From a checkpoint of a small masked image model.
Training: muon at rate 0.01, 40000 steps, batches of 128.
Rows from block 3 of the encoder of a small masked image model, named by matrix and row number. Rows with one number belong to one neuron. Each number is 200 + 40 x the weight over its row's rms, rounded and kept within 0 to 999. All counts start at 0.
After each neuron's rows are labels from the 100 images, of 14976, where the neuron reaches its highest value: "responds to" is what is common among them. Only what is clearly more common there than usual is listed. The data: capsule endoscopy frames (Kvasir-Capsule). In brackets: how many of the 100.
# fc1: MLP up (encoder.blocks.3.mlp.fc1.weight, 1024x256), inputs 0-85
# fc2: MLP down (encoder.blocks.3.mlp.fc2.weight, 256x1024, transposed), outputs 0-85

fc1.144,168,178,200,266,204,141,216,154,164,203,182,150,215,249,230,230,148,202,274,226,235,106,234,237,215,185,164,247,205,216,249,233,256,136,210,211,182,226,207,223,202,171,199,179,223,205,158,191,292,153,200,228,222,225,160,178,140,161,165,171,257,152,241,229,190,186,204,115,208,187,127,182,176,190,176,239,225,311,155,234,290,139,229,185,167,194
fc2.144,169,193,233,213,159,229,231,171,207,105,272,217,210,193,190,247,185,185,172,198,212,180,179,181,194,153,191,145,199,202,142,145,234,205,161,208,184,173,196,121,201,168,193,219,262,228,178,241,209,163,157,241,262,156,219,106,180,263,258,215,206,228,169,195,226,266,217,211,261,168,196,248,221,206,278,212,125,172,208,157,148,255,258,201,190,275
responds to: finding: foreign body (40)

fc1.200,295,230,151,207,227,205,168,275,226,214,199,163,232,221,254,141,215,225,217,174,226,227,224,207,234,200,173,196,214,257,197,195,179,208,205,214,212,185,220,226,175,186,138,297,175,241,195,196,181,260,150,193,277,213,216,146,212,204,190,140,237,256,150,216,197,182,184,179,306,201,138,194,219,218,196,254,104,213,176,192,244,197,159,242,266,264
fc2.200,256,253,236,195,249,163,185,259,210,226,203,230,191,196,150,197,158,131,195,242,216,233,155,228,147,187,179,177,235,244,176,194,200,163,190,151,220,187,200,245,171,204,206,167,197,266,195,242,174,210,238,167,239,214,190,211,149,204,207,261,131,227,226,222,212,191,185,209,240,197,152,196,233,251,250,198,96,303,208,166,214,160,186,185,121,232
responds to: finding: reduced mucosal view (56); finding: pylorus (25)

fc1.699,335,171,242,209,158,263,195,212,204,151,161,189,149,284,206,195,199,208,201,224,257,261,221,145,174,193,247,199,215,181,216,202,198,208,194,173,186,138,145,118,138,292,162,216,229,229,143,191,288,206,275,243,239,239,178,167,239,142,236,166,259,203,143,145,189,196,181,183,232,217,178,158,176,179,167,240,141,191,163,236,125,210,171,202,281,189
fc2.699,209,233,206,183,243,117,177,275,214,197,231,211,217,162,209,222,161,156,264,173,152,237,201,234,179,160,205,170,219,210,228,147,214,224,118,182,290,191,200,256,208,169,143,121,157,308,195,231,229,149,175,153,180,225,192,206,223,221,251,188,104,207,217,261,146,233,275,156,146,211,239,224,209,173,214,202,190,281,196,203,204,173,188,197,182,249
responds to: finding: reduced mucosal view (78)

fc1.597,160,208,184,154,166,208,110,182,229,223,259,162,266,126,158,170,187,216,184,222,250,140,253,172,174,184,123,228,210,263,254,161,265,206,214,217,185,145,186,189,227,250,206,190,278,216,220,211,301,148,226,196,228,303,196,247,188,174,199,176,122,178,200,167,253,285,138,198,177,252,160,252,198,222,171,230,158,204,167,123,210,233,215,232,241,183
fc2.597,176,291,261,148,206,178,208,185,188,123,235,246,251,252,189,231,211,141,222,184,246,145,205,212,154,224,321,221,209,230,142,200,216,229,185,204,222,161,267,209,155,161,273,240,190,206,175,201,122,179,190,236,167,166,157,161,188,221,233,165,258,130,197,145,159,145,251,209,246,160,174,178,223,159,257,182,255,195,158,188,159,206,197,152,217,201
responds to: finding: ileocecal valve (50)

fc1.6,144,185,168,279,214,181,152,194,123,117,202,155,163,244,214,229,203,172,255,182,233,109,249,267,229,197,165,159,210,242,213,258,273,196,204,211,146,177,186,194,220,195,241,167,241,203,171,177,247,150,208,243,200,267,146,262,90,209,166,201,248,184,153,223,198,208,237,195,176,227,250,193,219,203,183,260,267,250,174,242,184,128,182,181,188,230
fc2.6,214,183,248,162,247,212,285,232,148,56,274,158,173,177,229,241,260,181,211,135,216,160,162,209,177,177,201,112,261,240,216,209,212,169,141,155,177,193,179,213,157,239,228,177,282,214,173,221,204,225,172,226,240,149,139,196,174,263,212,239,151,152,171,228,183,240,178,246,169,215,171,209,209,218,296,239,146,192,156,163,217,229,184,161,208,229
responds to: finding: foreign body (72)

fc1.442,198,196,261,155,200,170,129,242,153,237,167,184,165,149,219,173,155,179,217,233,186,198,135,225,228,160,228,192,206,228,156,151,208,159,261,146,196,166,154,282,169,220,225,157,177,224,202,133,143,209,195,233,208,194,185,166,258,210,164,218,218,173,150,98,188,235,239,141,186,200,263,140,195,258,153,244,172,179,200,237,180,230,135,200,210,184
fc2.442,242,137,153,277,217,225,217,245,194,229,183,234,89,191,218,128,322,159,139,184,228,234,165,252,211,168,183,215,245,210,212,169,183,133,193,191,189,151,127,200,175,182,247,235,188,255,221,242,187,284,265,183,182,212,190,196,213,218,163,213,191,162,274,195,194,163,184,263,235,212,174,242,227,216,198,170,229,215,166,155,108,146,235,190,218,166
responds to: finding: pylorus (61)

fc1.490,217,198,228,152,182,284,234,181,146,200,161,226,129,217,167,229,239,229,156,232,202,239,156,276,194,183,137,238,219,200,109,283,195,191,153,181,174,147,199,150,183,203,131,195,214,180,212,220,165,162,180,167,226,158,187,190,141,145,232,209,177,162,252,278,250,270,168,185,230,248,212,171,177,160,204,199,162,172,169,196,242,224,170,158,174,141
fc2.490,183,237,227,169,227,223,178,253,210,163,155,200,176,177,217,154,249,166,206,93,175,186,214,201,185,172,202,183,166,155,210,243,208,163,191,219,234,128,208,181,273,154,191,321,143,238,228,189,229,200,271,231,185,175,244,137,181,187,258,229,202,187,207,220,230,153,165,239,106,148,146,288,176,205,242,234,142,220,174,234,194,188,211,164,210,137
responds to: finding: pylorus (37)

fc1.191,238,204,258,203,233,219,178,239,212,172,177,169,167,172,178,188,170,193,135,189,198,206,274,191,192,260,250,254,230,195,239,213,217,238,187,228,257,243,246,243,166,219,191,154,138,177,146,164,240,185,163,136,216,205,190,126,240,231,150,234,243,152,171,235,131,201,147,178,161,190,186,179,166,94,166,147,204,293,247,180,285,277,178,181,220,225
fc2.191,218,225,159,231,174,143,329,182,132,216,232,219,139,215,229,213,204,225,254,224,245,214,158,215,223,126,189,200,193,195,160,226,201,190,229,219,145,195,156,165,259,198,158,231,269,242,237,214,174,189,257,259,187,233,237,231,205,156,264,208,219,165,241,193,246,158,229,242,216,241,210,223,180,241,228,243,227,173,117,267,185,162,237,265,167,170
responds to: finding: reduced mucosal view (26)

fc1.733,192,170,134,266,197,186,200,170,216,236,225,228,128,196,237,254,203,274,237,202,217,228,234,210,179,225,202,208,218,211,240,258,222,221,237,177,216,258,230,267,198,231,135,192,268,210,217,217,234,187,246,227,246,190,198,200,281,218,134,245,266,191,275,268,208,272,195,200,176,235,135,126,165,173,200,208,162,165,229,189,187,257,228,178,261,175
fc2.733,174,212,242,224,217,212,207,230,170,190,171,160,246,202,219,209,141,255,196,185,310,211,156,161,120,199,162,122,242,217,212,205,184,236,115,202,184,199,184,152,234,133,227,184,128,242,222,155,173,273,188,193,167,160,174,191,223,208,210,222,160,237,132,168,123,207,233,224,189,222,206,196,174,219,200,183,161,234,213,231,148,181,233,217,222,240
responds to: finding: reduced mucosal view (31)

fc1.47,246,203,202,210,270,250,202,248,252,263,148,188,248,230,216,178,195,216,141,174,214,181,256,167,271,154,200,219,187,201,278,160,163,228,172,278,184,225,174,203,224,238,201,216,237,170,274,248,247,212,182,197,200,138,198,245,257,175,205,242,153,264,192,154,266,163,177,158,165,148,203,208,277,202,223,177,245,162,183,200,196,200,191,262,196,176
fc2.47,197,210,148,196,157,163,199,97,173,183,206,198,161,109,195,223,220,149,218,182,237,199,175,221,211,176,187,293,197,169,168,245,237,322,209,159,237,157,224,248,242,235,140,255,224,241,171,137,184,198,111,206,175,208,181,120,86,154,240,194,199,191,217,221,161,198,199,211,166,225,202,177,188,227,219,173,192,266,262,141,175,195,213,190,154,203
responds to: finding: reduced mucosal view (31)

fc1.81,205,164,186,160,128,138,195,213,170,169,202,147,218,204,184,266,175,234,143,156,226,190,230,174,124,247,270,214,207,275,316,224,157,215,204,170,221,139,166,212,232,167,67,198,169,229,141,257,210,209,226,200,253,226,156,172,196,240,172,134,279,229,290,201,200,151,186,266,160,153,179,178,132,209,216,189,224,218,215,190,272,264,246,189,195,184
fc2.81,282,231,157,225,248,269,179,245,191,104,220,217,255,233,256,113,136,227,212,200,182,210,202,249,239,223,204,227,215,198,220,224,247,177,200,227,183,207,163,201,212,189,199,194,130,208,160,188,218,176,288,176,187,195,294,154,170,136,153,259,181,192,172,133,127,234,212,213,214,159,186,223,237,171,174,211,273,218,214,114,137,98,236,227,241,195
responds to: finding: reduced mucosal view (25)

fc1.587,288,138,169,187,224,188,205,209,152,227,148,231,188,179,196,177,182,157,167,186,211,171,237,128,246,183,158,209,212,120,195,200,223,164,210,210,158,175,182,177,170,224,174,198,248,206,229,175,217,207,172,206,150,234,223,131,91,196,195,216,195,213,276,183,187,224,276,230,246,166,255,274,168,199,164,110,187,215,210,213,225,221,200,203,157,230
fc2.587,87,210,225,204,165,227,183,187,171,140,231,155,168,199,209,219,243,247,253,204,214,235,206,251,136,192,209,210,164,227,213,220,227,288,192,176,200,225,214,172,182,147,177,276,166,183,198,173,247,193,258,129,225,197,169,207,298,214,214,164,252,157,157,227,204,133,160,188,185,202,180,118,206,194,195,280,210,215,218,183,196,184,201,203,237,155
responds to: finding: ileocecal valve (30)

fc1.285,124,92,186,200,187,223,196,189,139,211,290,148,157,156,192,200,173,111,169,166,213,314,221,188,230,181,173,235,174,205,238,215,221,179,251,208,200,200,195,118,166,219,227,112,215,262,192,272,191,151,220,215,198,211,187,259,212,223,173,223,230,227,226,149,198,205,204,222,144,189,169,178,189,232,235,209,244,256,182,179,230,198,239,211,137,162
fc2.285,266,191,160,260,144,215,214,174,173,225,248,147,195,161,185,214,190,192,166,168,235,207,244,295,143,226,217,185,188,205,220,171,252,193,197,220,169,218,211,154,158,208,183,243,212,200,204,245,170,202,174,240,208,142,184,166,218,191,180,300,202,228,152,148,186,218,228,162,90,204,191,241,237,210,216,204,213,299,226,161,225,202,197,221,205,188
responds to: finding: ileocecal valve (100)

fc1.391,158,219,115,190,116,243,227,230,170,190,190,245,202,191,231,194,224,210,223,235,175,232,169,227,195,202,172,255,177,205,276,247,224,228,223,232,196,170,212,221,136,170,178,234,153,145,266,196,191,221,177,156,262,232,159,157,169,275,176,254,107,111,174,211,193,186,187,246,193,203,233,196,217,271,206,243,195,259,197,174,200,186,141,222,240,211
fc2.391,191,302,232,141,249,118,197,122,187,162,130,223,166,215,196,218,164,193,234,110,169,169,203,186,136,222,196,142,185,185,247,169,281,195,198,222,158,220,96,133,190,207,268,207,219,280,237,197,221,264,216,231,109,200,199,259,185,237,214,206,122,226,195,220,171,167,227,181,186,215,200,212,214,175,259,257,237,315,188,147,171,200,158,233,245,250
responds to: finding: foreign body (36)

fc1.670,231,228,139,255,215,200,265,212,208,225,321,157,230,225,202,171,188,191,253,229,227,199,159,166,246,180,190,182,244,248,194,138,229,180,221,257,135,226,178,125,192,197,238,197,174,191,169,215,178,297,191,157,218,189,221,215,193,163,186,263,259,211,197,209,212,196,222,206,143,157,209,226,244,199,246,158,218,238,240,193,205,237,271,200,203,155
fc2.670,198,242,155,155,226,140,142,201,131,193,227,211,214,138,184,252,238,236,160,235,187,205,176,176,219,247,247,263,256,199,187,256,161,193,172,124,232,183,229,203,136,180,229,202,128,243,210,138,197,227,214,171,208,198,248,111,230,176,144,220,135,149,194,182,216,241,190,216,169,254,170,199,273,280,223,214,156,201,205,219,239,146,227,211,184,224
responds to: finding: pylorus (61)

fc1.448,223,226,184,216,148,236,171,214,219,245,114,152,119,201,210,247,185,260,149,209,196,257,196,111,218,164,238,260,225,258,233,143,208,218,150,237,153,225,192,195,191,151,221,233,180,157,190,201,219,168,221,105,161,230,180,160,151,157,191,229,171,140,202,191,243,181,234,209,201,144,215,266,250,296,222,196,242,238,158,205,218,158,210,187,225,244
fc2.448,184,245,227,182,206,134,185,95,193,175,208,207,189,235,227,195,187,212,241,182,179,201,162,196,225,254,231,158,197,159,193,216,156,249,206,197,199,195,186,133,194,228,135,158,218,219,155,205,144,177,208,230,213,231,223,149,132,296,242,221,192,246,227,156,178,246,179,233,155,155,206,204,177,290,210,231,261,207,194,146,199,191,157,226,187,236
responds to: finding: foreign body (28)

fc1.742,172,249,218,147,130,205,262,220,268,224,204,135,168,197,176,220,191,150,146,216,254,234,152,204,273,247,212,167,187,264,219,193,176,189,183,193,216,250,159,184,191,202,242,200,229,142,150,225,185,207,211,152,228,159,168,215,186,121,247,217,288,206,251,167,206,180,144,222,189,224,210,263,182,141,154,193,121,187,204,169,242,249,237,219,185,169
fc2.742,214,206,237,217,184,123,226,245,150,251,225,111,190,143,220,187,194,162,162,213,242,166,190,163,199,252,216,177,206,203,186,137,182,228,181,193,267,203,141,174,192,269,177,183,205,183,176,248,199,230,237,209,205,190,180,189,241,233,171,197,201,235,248,146,151,192,215,138,156,171,159,232,251,218,233,232,141,222,270,223,136,194,270,183,207,186
responds to: finding: foreign body (38)