python train.py --model="masked image model" --dataset="capsule endoscopy frames (Kvasir-Capsule)" --train_examples=42238 --image_size=32 --crop_scale_min=0.5 --horizontal_flip=true --method="mae" --mask_ratio=0.75 --loss="mse" --encoder_arch="vit" --encoder_norm="layernorm" --encoder_norm_position="pre" --encoder_activation="silu" --encoder_mlp_ratio=4 --encoder_head_dim=32 --encoder_fused_qkv=false --encoder_bias="none" --encoder_qk_norm=false --encoder_parallel_block=false --encoder_inner_norm=false --encoder_patch_size=[4, 4] --encoder_layers=10 --encoder_width=256 --encoder_positions="rope" --decoder_width=128 --norm_pix_loss=false --decoder_layers=2 --init="torch_default" --residual_init="zero_last" --optimizer="muon" --muon_scale="original" --learning_rate=0.01 --momentum=0.95 --nesterov=false --orthogonalizer="newton_schulz_5" --adamw_lr_other_params=0.0018 --max_grad_norm=1.0 --max_steps=40000 --batch_size=128 --epochs=121.2 --lr_schedule="cosine_restarts" --final_lr_fraction=0.05 --warmup_steps=4000 --weight_decay=0.03 --adamw_weight_decay_other_params=0.01
Rows from block 7 of the encoder, named by matrix and row number. Rows with one number belong to one attention dimension. Each number is 128 + 24 x the weight over its row's rms, rounded and kept within 0 to 255. All counts start at 0. Numbers have three digits each. After the name is the row's rms in percent of the matrix's.
# q: attention query (encoder.blocks.7.attn.q.weight, 256x256), inputs 0-63
# k: attention key (encoder.blocks.7.attn.k.weight, 256x256), inputs 0-63
q.7 105:161148174163143127121187097121144108121106128163111103122127149143116142166091143128135143125140153143158139113123126127142102156090093120130133142143118091143140149090143157120119163131066152
q.8 096:121139146128126138127138097146125169151118114136107116147119131109099174096147133126137140137116158141139109115125077158156159129126150141120131115122146175149134185137121097104082150109136144
q.9 093:174131125143123099117169109135105132187111096121145155132116122111134177123121136170134106126133139126196120183126068103118095082086106144136149143131162171130119172112114111093143127148166099
q.10 086:131111105159105134127115104121115108152153134166081148080138123129121129088120160135087129161098119124144109108117137124124108101148145062130146126136136134111143128149139160122165114161109135
q.11 091:096127167172141098098147148129123113149146114135138142149169109106160062143114147146093121119123123122120159131168157148112091136135119141135114113133177126102101123132154128080144144077134161
q.12 107:124097095112144148148170118147123109155164129135142114114113151144137151138082146107139161141136125147123097133111119164146092130127127140127109166108116105093143119168120122165121119150111137
q.13 106:123093128135130125170117163155124119147170128094133153124134160146168142138132119141171074137111115088150108167096118100109142140160119147119163114104141165129135135111117103170146152131138146
q.14 089:120125132081117151105113151107150109139216125086083098130191103117107152128174127095127128134120088150096142135117134111093124156101124080129145135100112177131151112118104172128135113141121146
q.15 108:143132120116123147135165112192127150092170125132129125121100163149168109087091103125150136185133140125162136129106130111133101098111122122126139130111116097131170158084140162146149095127126123
q.16 070:140122094099113080105098106150123099129107128102108136080096144148102121108139155099163181115154104143135158144132111169120093115153172123131113116132185102154144162170151132069127120120131111
q.17 111:081113150151128146118108114140114115150139136133119133130148147116143134114158140109107125155151135108097102144114122090161139170120087124131145117147112096106158055155147151132106133124085111
q.18 102:149145132108132173153127119147106122146086137125156093117133168130153073104137133138140134117125110170105141114156102152155113082128117125118159114144106124122130123100113155171175076130119159
q.19 109:119109115158096076129091109129174134121117147115147128149129117132127101169151121151145110136124128126115119119122128133113094141117120087136131100141130134145154073103125121112121160159120105
q.20 085:128155092143149133129101174151133098153120100138117185134163090133119148139149124141149114117128115114105122146122163136134137152112062090139114148164096150136142164185124109130114124139149133
q.21 090:111142092063123097124163168121154155158096068128122103171131138122103070179117136179161130135155151108119139108158112117110160123136137142149130124143118146131150119158112118130112148134140102
q.22 086:115164140116120157108155179148124142129163127122115150127077127129129076133141143117138082168124125170113143087157130125138114139111162122115154139146086121131087120134135160120141125141139133
q.23 100:174161133135125096126157128127125134123065105130153107159104146152089121149164113119162109157147156112113185096127116122166112094159089121127119129114131139126112125134084094144108122165079096
q.24 091:134103103061134130116138098121139126129141126103152173113122102113128136122142158140106084137121130100104146072136129111108141107137138129121151119114160133143138127118132084096160153103079163
q.25 096:132116115092138118102088152139138103141083161119132150148120120103130136147141141088138135159146093134106123126125111126125134141157142140128125116103143138136110113120112154144113171137149107
q.26 100:084133115141164129161141107141126117135135117122128109166112112128114116113078116089133129148144158124109132118160132156108136099125125123129091158120086100134143145130147135132159122161118112
q.27 098:120106150099125098123115101123128139137128148174135098115113113099172167127118129148106123157094149106128144169164142115120135121110168151140111154077134090170163122133116123153145122070132168
q.28 101:109138089154162104149138118126115133093107145115115095119141163112142114148102140106137123114091162085141096136132138143127178119142135121136110164133151109130147175134167172144152104106159126
q.29 085:140152179123137151118137108084129145120160119167060082082111094116122131138155123150083114116159119136169182136119134144117131141125160081125123154108113120163150128084162141184104181125124106
q.30 090:143085149121124157086120093134140101113124145141103158107128117122158153150101123097115153159147150129142155124094125107107108101103169156131098086115164121136144116103130149113114162117103123
q.31 093:130154152174155104114142126158103144132086113122144113113155121085105108136118098107166145102120139127147150123127143171153097142160139122131120129108114120148126118158116112126166105116086135
q.32 102:180167134118146109152105109124117108142106093126070144138112151136129185066107130128154103137164089120141136108120115153156126158115108157130109137122129118098164148138133139144149123139143117
q.33 102:107113157144149152111158138167126092112095097103091143146101120133151106137131123095103105117140101088167129142119152133144134160118102110139137121212131168132150114125157131123131125114134094
q.34 103:159133130124106160149164142142131128159108163120130150114107132099139068115100118135138132123153122096126167121116122119103104117087144121129101131112149154143142132129064105125147117127118099
q.35 097:135118126135111153120150120095121131145097096118117114074084136138123181164139124112129121098114138126113124122092125103179126145148102159155125149152064115115125137131120129126155069159166141
q.36 101:134133119159097105117103178129113133113101138079121122127118159109144121156131108152134106134134113135146139140190168148158126157096156109134165104147130156095153203159136161143095180125108114
q.37 093:134110136150102125150139138078124159096143124104114120140161087138101133103081142187158142124078111108144100112144126115137099113161111132134091106127150129122137075126119095120142107124096129
q.38 095:136124102113165101138121169153137131134102134126115118132150076118116129130086164127139163125139175110135109125102087087142171137128132100124151115123150119168142174137147162133135092125119124
q.39 093:146132106137148166126151125133148150164154129106125070146082158141127166151148121123127118121124101119082123131121114111110171100144096106150113139127119108137111131177133167089105106162110112
q.40 088:161123149066180086161112108129124091100123108117087134125103153128141097122117148117129098117143169178141143106161103147103137134133172120146095147117143105137137156141118118173167134152175154
q.41 105:109105168129186141096111134149110160139091113118102127106125140132143143128109136124117127131138182117155129140163141091189126109147106148124162090138096129120145147111149158133114133108134104
q.42 093:119138120118097142124115159147149115108103129129145126134138172120134095130142136108113108147113112147141101105152115144144107119098159087124076139146158117144097153110142117109143084106124146
q.43 099:134108119120112153136118118107152107137080154096113127138068106173188141080156126138149142147148113113148148092138104100118134123147120170143098126128122129125102140127171070154164139106147169
q.44 093:111118174117155044124144115107109138123118123151128087101145103135065131107136118086133156114120144099111189148128151110077138126144163159124094113129101161157147167138117110123114172138129132
q.45 098:123115100154177136117128118162134117119144197136151116119119080133148148144131105131133071124131140137109098119111138092093154124100126132119072098132133161137121150145103131112152148157146119
q.46 096:109140153156138175098139119108104123147152115097113130172127104114128152130135145161137165136162121142106132121111083112162170132148101120115107125140106174099097167131158117109143159097114120
q.47 096:132133178125116150097140121139102125111105108177125115148145093105114149126106139160105141102064106125169119160122111133158131159133106139139146157091152131133116084117138079119143134175179109
q.48 113:149152142144141110081095137116113122158106142172083115155162168132050191117127135138176161150148130098144126120087136115142097116140120139121158109115136096117125124118127126102115120107132076
q.49 102:105130111110082101117120143128142109145125107161053121118137093114106111154075120137128155138111172132161109162144112148127144113142140122126111101127129082144146116141123144118097147153108127
k.7 097:136128158121148153136092112128115116118121177155091113109142120119154108163129113104116141116138124072131141116141155134119110157098080089132155095154127119134139110153158104109079139124112131
k.8 097:122107101116143128128113143133109077116107128102167118126133122202122149125119156103122164116124103143178083093143137098144124152073111160115176129142091114114151119135109133126159129122135095
k.9 096:152142142152113115089129144089106091127126140122126129143156098148136156147155137134166109171132159151067140109126111142132137085141115122124108103140142079117127147112113118134143128121109107
k.10 092:128144102087151150169163135115112117115100178147126147106136111106125081121163152135118153124127106182111103145069132110146160150106094094116146104121119118116133129155185136124159199110101159
k.11 097:167149127128129100136126124160112121096142135125133185159131106101113157181148096149103106159163144118136085125150097139148135114097120150124110085133117149110135112071136131165097129088144144
k.12 108:128105146127135133076171118122128122173115152091127132122148143141105093177156143125143153135149140100103093087145139154115148119125111127110131149119156122101188143164172143103099138122148114
k.13 094:093177106125141088140145130133124106170134112109132172102134140103098162124148131130123159110131122160176119134140150116127128123131158127133127099117102126117137119153082158101127093147131139
k.14 090:084078135103125127101127153100164149130179154120106132103073101184131140131130113086134100070124113125088106149169146160133173141151130139133126150156080125135130140119129171168131109136142111
k.15 100:112149135178102122122140110107097132169136153116160108139152143117124119100117138152087131112120142111157133119134141135149179096122141145121098153095161128151140169150162118103083157117147138
k.16 138:112139114134119113141174098150131119116130125158127111143112129133114110172122136121149109133094129120120130123098111090099139133141158129120134154163079107130145128122144135114157106131140120
k.17 094:095144142134114121086127112097111058129075137120083084139151099123089120123096144164121108159133118114167145105158150113118134134138133115132172140147158135133130107131083113156126130126145116
k.18 108:118173123163142129151147127080119168114132123116127140133097125075084120131125107123119096133089145123195128089156087141102114126148135134130101101143117158168074098102131121132166169171097142
k.19 102:114144083123129152144179152121140097110128171109149160115118138189156186101126139153137126111122117094108120145123160129121124129120113117142078111105057118132146178141101102138144118106101125
k.20 084:161096090116157108117163168135141121182132088123144150154108116113146154118097114116087126080162104095138115176116124143085132143153160113133135131122101098123168110097115171150140161139107120
k.21 097:115104117098120104104134122153157178087083135141114115115115142118128145163132127053144115176122157144151114146115146157126071126143126130134172153123124102133113131113157081148160077115106172
k.22 089:099164101136156113073115115163140129132129125119117164136125154137127129128135086126140144132148125207145100167115088100136085103104146125147182114115124146132100115179163133114104136147141169
k.23 097:107129097096126169173141135121149093148137114129127095161126128150125154134086147139129140097116158136166139149119185120118089102097098118127156135056135156124099102112127109065136107159138162
k.24 089:087109103130132129117097142173146136136131151125129105143143141134118165133149175085095139139104117111146105131138081138137139115125149137144158118083119128151105119133085175107077095156083154
k.25 101:120174106091141133104117123129141150128172147111129140132155122137171108140132141146112116141132151133140116108091144129144122138126129129127159149089104122111151108152077111113150127116069175
k.26 097:135121154142123113137112134103120158114108117136107165118161100085115129138117133140179089157148144058126152154171137178177122095167128147127098129086113157143132150127150150161162137107138123
k.27 099:126099152125116082124117102099130127095112121099158104143141131102122143101080141096120139123132102158166126100143151134135095153157114140121109157136101137080095134115133129142119145138154143
k.28 104:096146128136117162133153121088102148104125150118108166141089134102128119187159143113139134114145129124107188127157092189137092085129057147117156128094160126114124145115121076127099157157118090
k.29 094:119142110106097132132092098105123124097120126144100156066135182127108126093081104094126158169099118133150151149127191167167112117142151121113118104147095174131134150154100082133134110151107100
k.30 094:125103118127153120129104121133121117129094158119112126121117110103139137136097150148136150093120131106137151108123136103116163137125160127112096106126138135121146116137115119103130104097143118
k.31 091:176125136129148157135125127140097064141138167115079106171124139143127129188092144134100157091124167143170176133099101159116099106127100086115122106175103156152079091128119140174101132169144129
k.32 088:151136134076162145160144113102130099152142140114090099126113123116124092124136112126101106096159093134124132147123140130138072104138182136122135082114143112119106148107106095164128128117084128
k.33 104:108157153159092120162140122145124069126124138144124113084129165093123146128102124128115119127197124091153135117149171147074115136099082144133143106145138137128117092159148124125148137115129142
k.34 099:135131139152083107127157119142142127079112147158119084150081165194098082087122103118117153136152117128172173130081124105094121101107125115136129137180109148133139139147118164162103137121120113
k.35 103:156131145126111076100124113167102121115165136167153139102144078102134123100120112153139097120127124125168120110133100124095163115138192110126153089154103095109081142155153131103154191131072096
k.36 095:172109146111174147097121123192091129113138161151119119094126107120111109123156146146125136146116156103147084098119182120165150110121109113126099127128175131118107105111146153082176101178168113
k.37 089:158137151140151078061157129126140093144111151124119132109114104123161128116150171112124142110168124129137141138117096137100118137157195166106160123175104110135093135095113125116166148112120111
k.38 093:122156132151124104127136143142156109133163186152129119142158150145115163155134092114090174121105132115130117138148149112124099155141123116126094130115170160096159146098123153130097148131117163
k.39 091:149094133095103144121136128091116130145103138126143174140090134109152132136155121115109149083164140105128117143139126150131197139129105160145131151087123112109135152134088181122142172118157117
k.40 084:082165104131129112139122137146093085139140149134115097138113131127118108120181108119161103146145151152168127156147159113104166142153129117131113135159134146171154144141089127105122146141108164
k.41 109:122062121156120165107117154129115153109139141096125158146128140137154147126179147099133072090138120157163119162149224125167105105150110160123142089127077107129131142112134155140155133116130132
k.42 094:160131158129132129124123111105148151137092157118161148109113099140098158126133129119100143122148103124163137101156131120120140097109144128131126085104155118122151137135101070152080104123108135
k.43 096:119152155137156143121178086148121115116122107145104131133147133107149135129172117116091145129117135089102130091130116103105143136104124166123106159091095151157143117130082140124130104109127141
k.44 095:134170116121113095108151122116147135135084100119108168071133193088145155117100135138156162129099164152134156140133083133131130126103155098123090163146097150122182101157143130163209082118123144
k.45 099:146200206103121152172132104123111118141131110149127135134117118141103117126138097112107124165137145154097113151090158144107122133112124105145161108160163080072122146096119152134092147095142146
k.46 093:146089116102116123118128094144131119101084110177128134137118152083083152115157129157101085138122176157117116150149157129134120139110129139122132187073118145188162132130152118157119130155157163
k.47 095:156148155107124112099135137154145130119111105161121137094105126075186133139149149127114107109130140170130099123102131108158093117142167121102210120135138170114101139102107133120102134130077112
k.48 111:115133138164144124146115120149113116144081105151135131158143142106107142078123146133144159138165141118117136126115129112143126157143100118119157115136123129144106080107126150144122133143103123
k.49 102:122120130083142137120101181092145122158138156102101073095176104124151085173117128169125123112126100142142095165153115114126159136143131152129125113137123108144132101158125126129086128125126147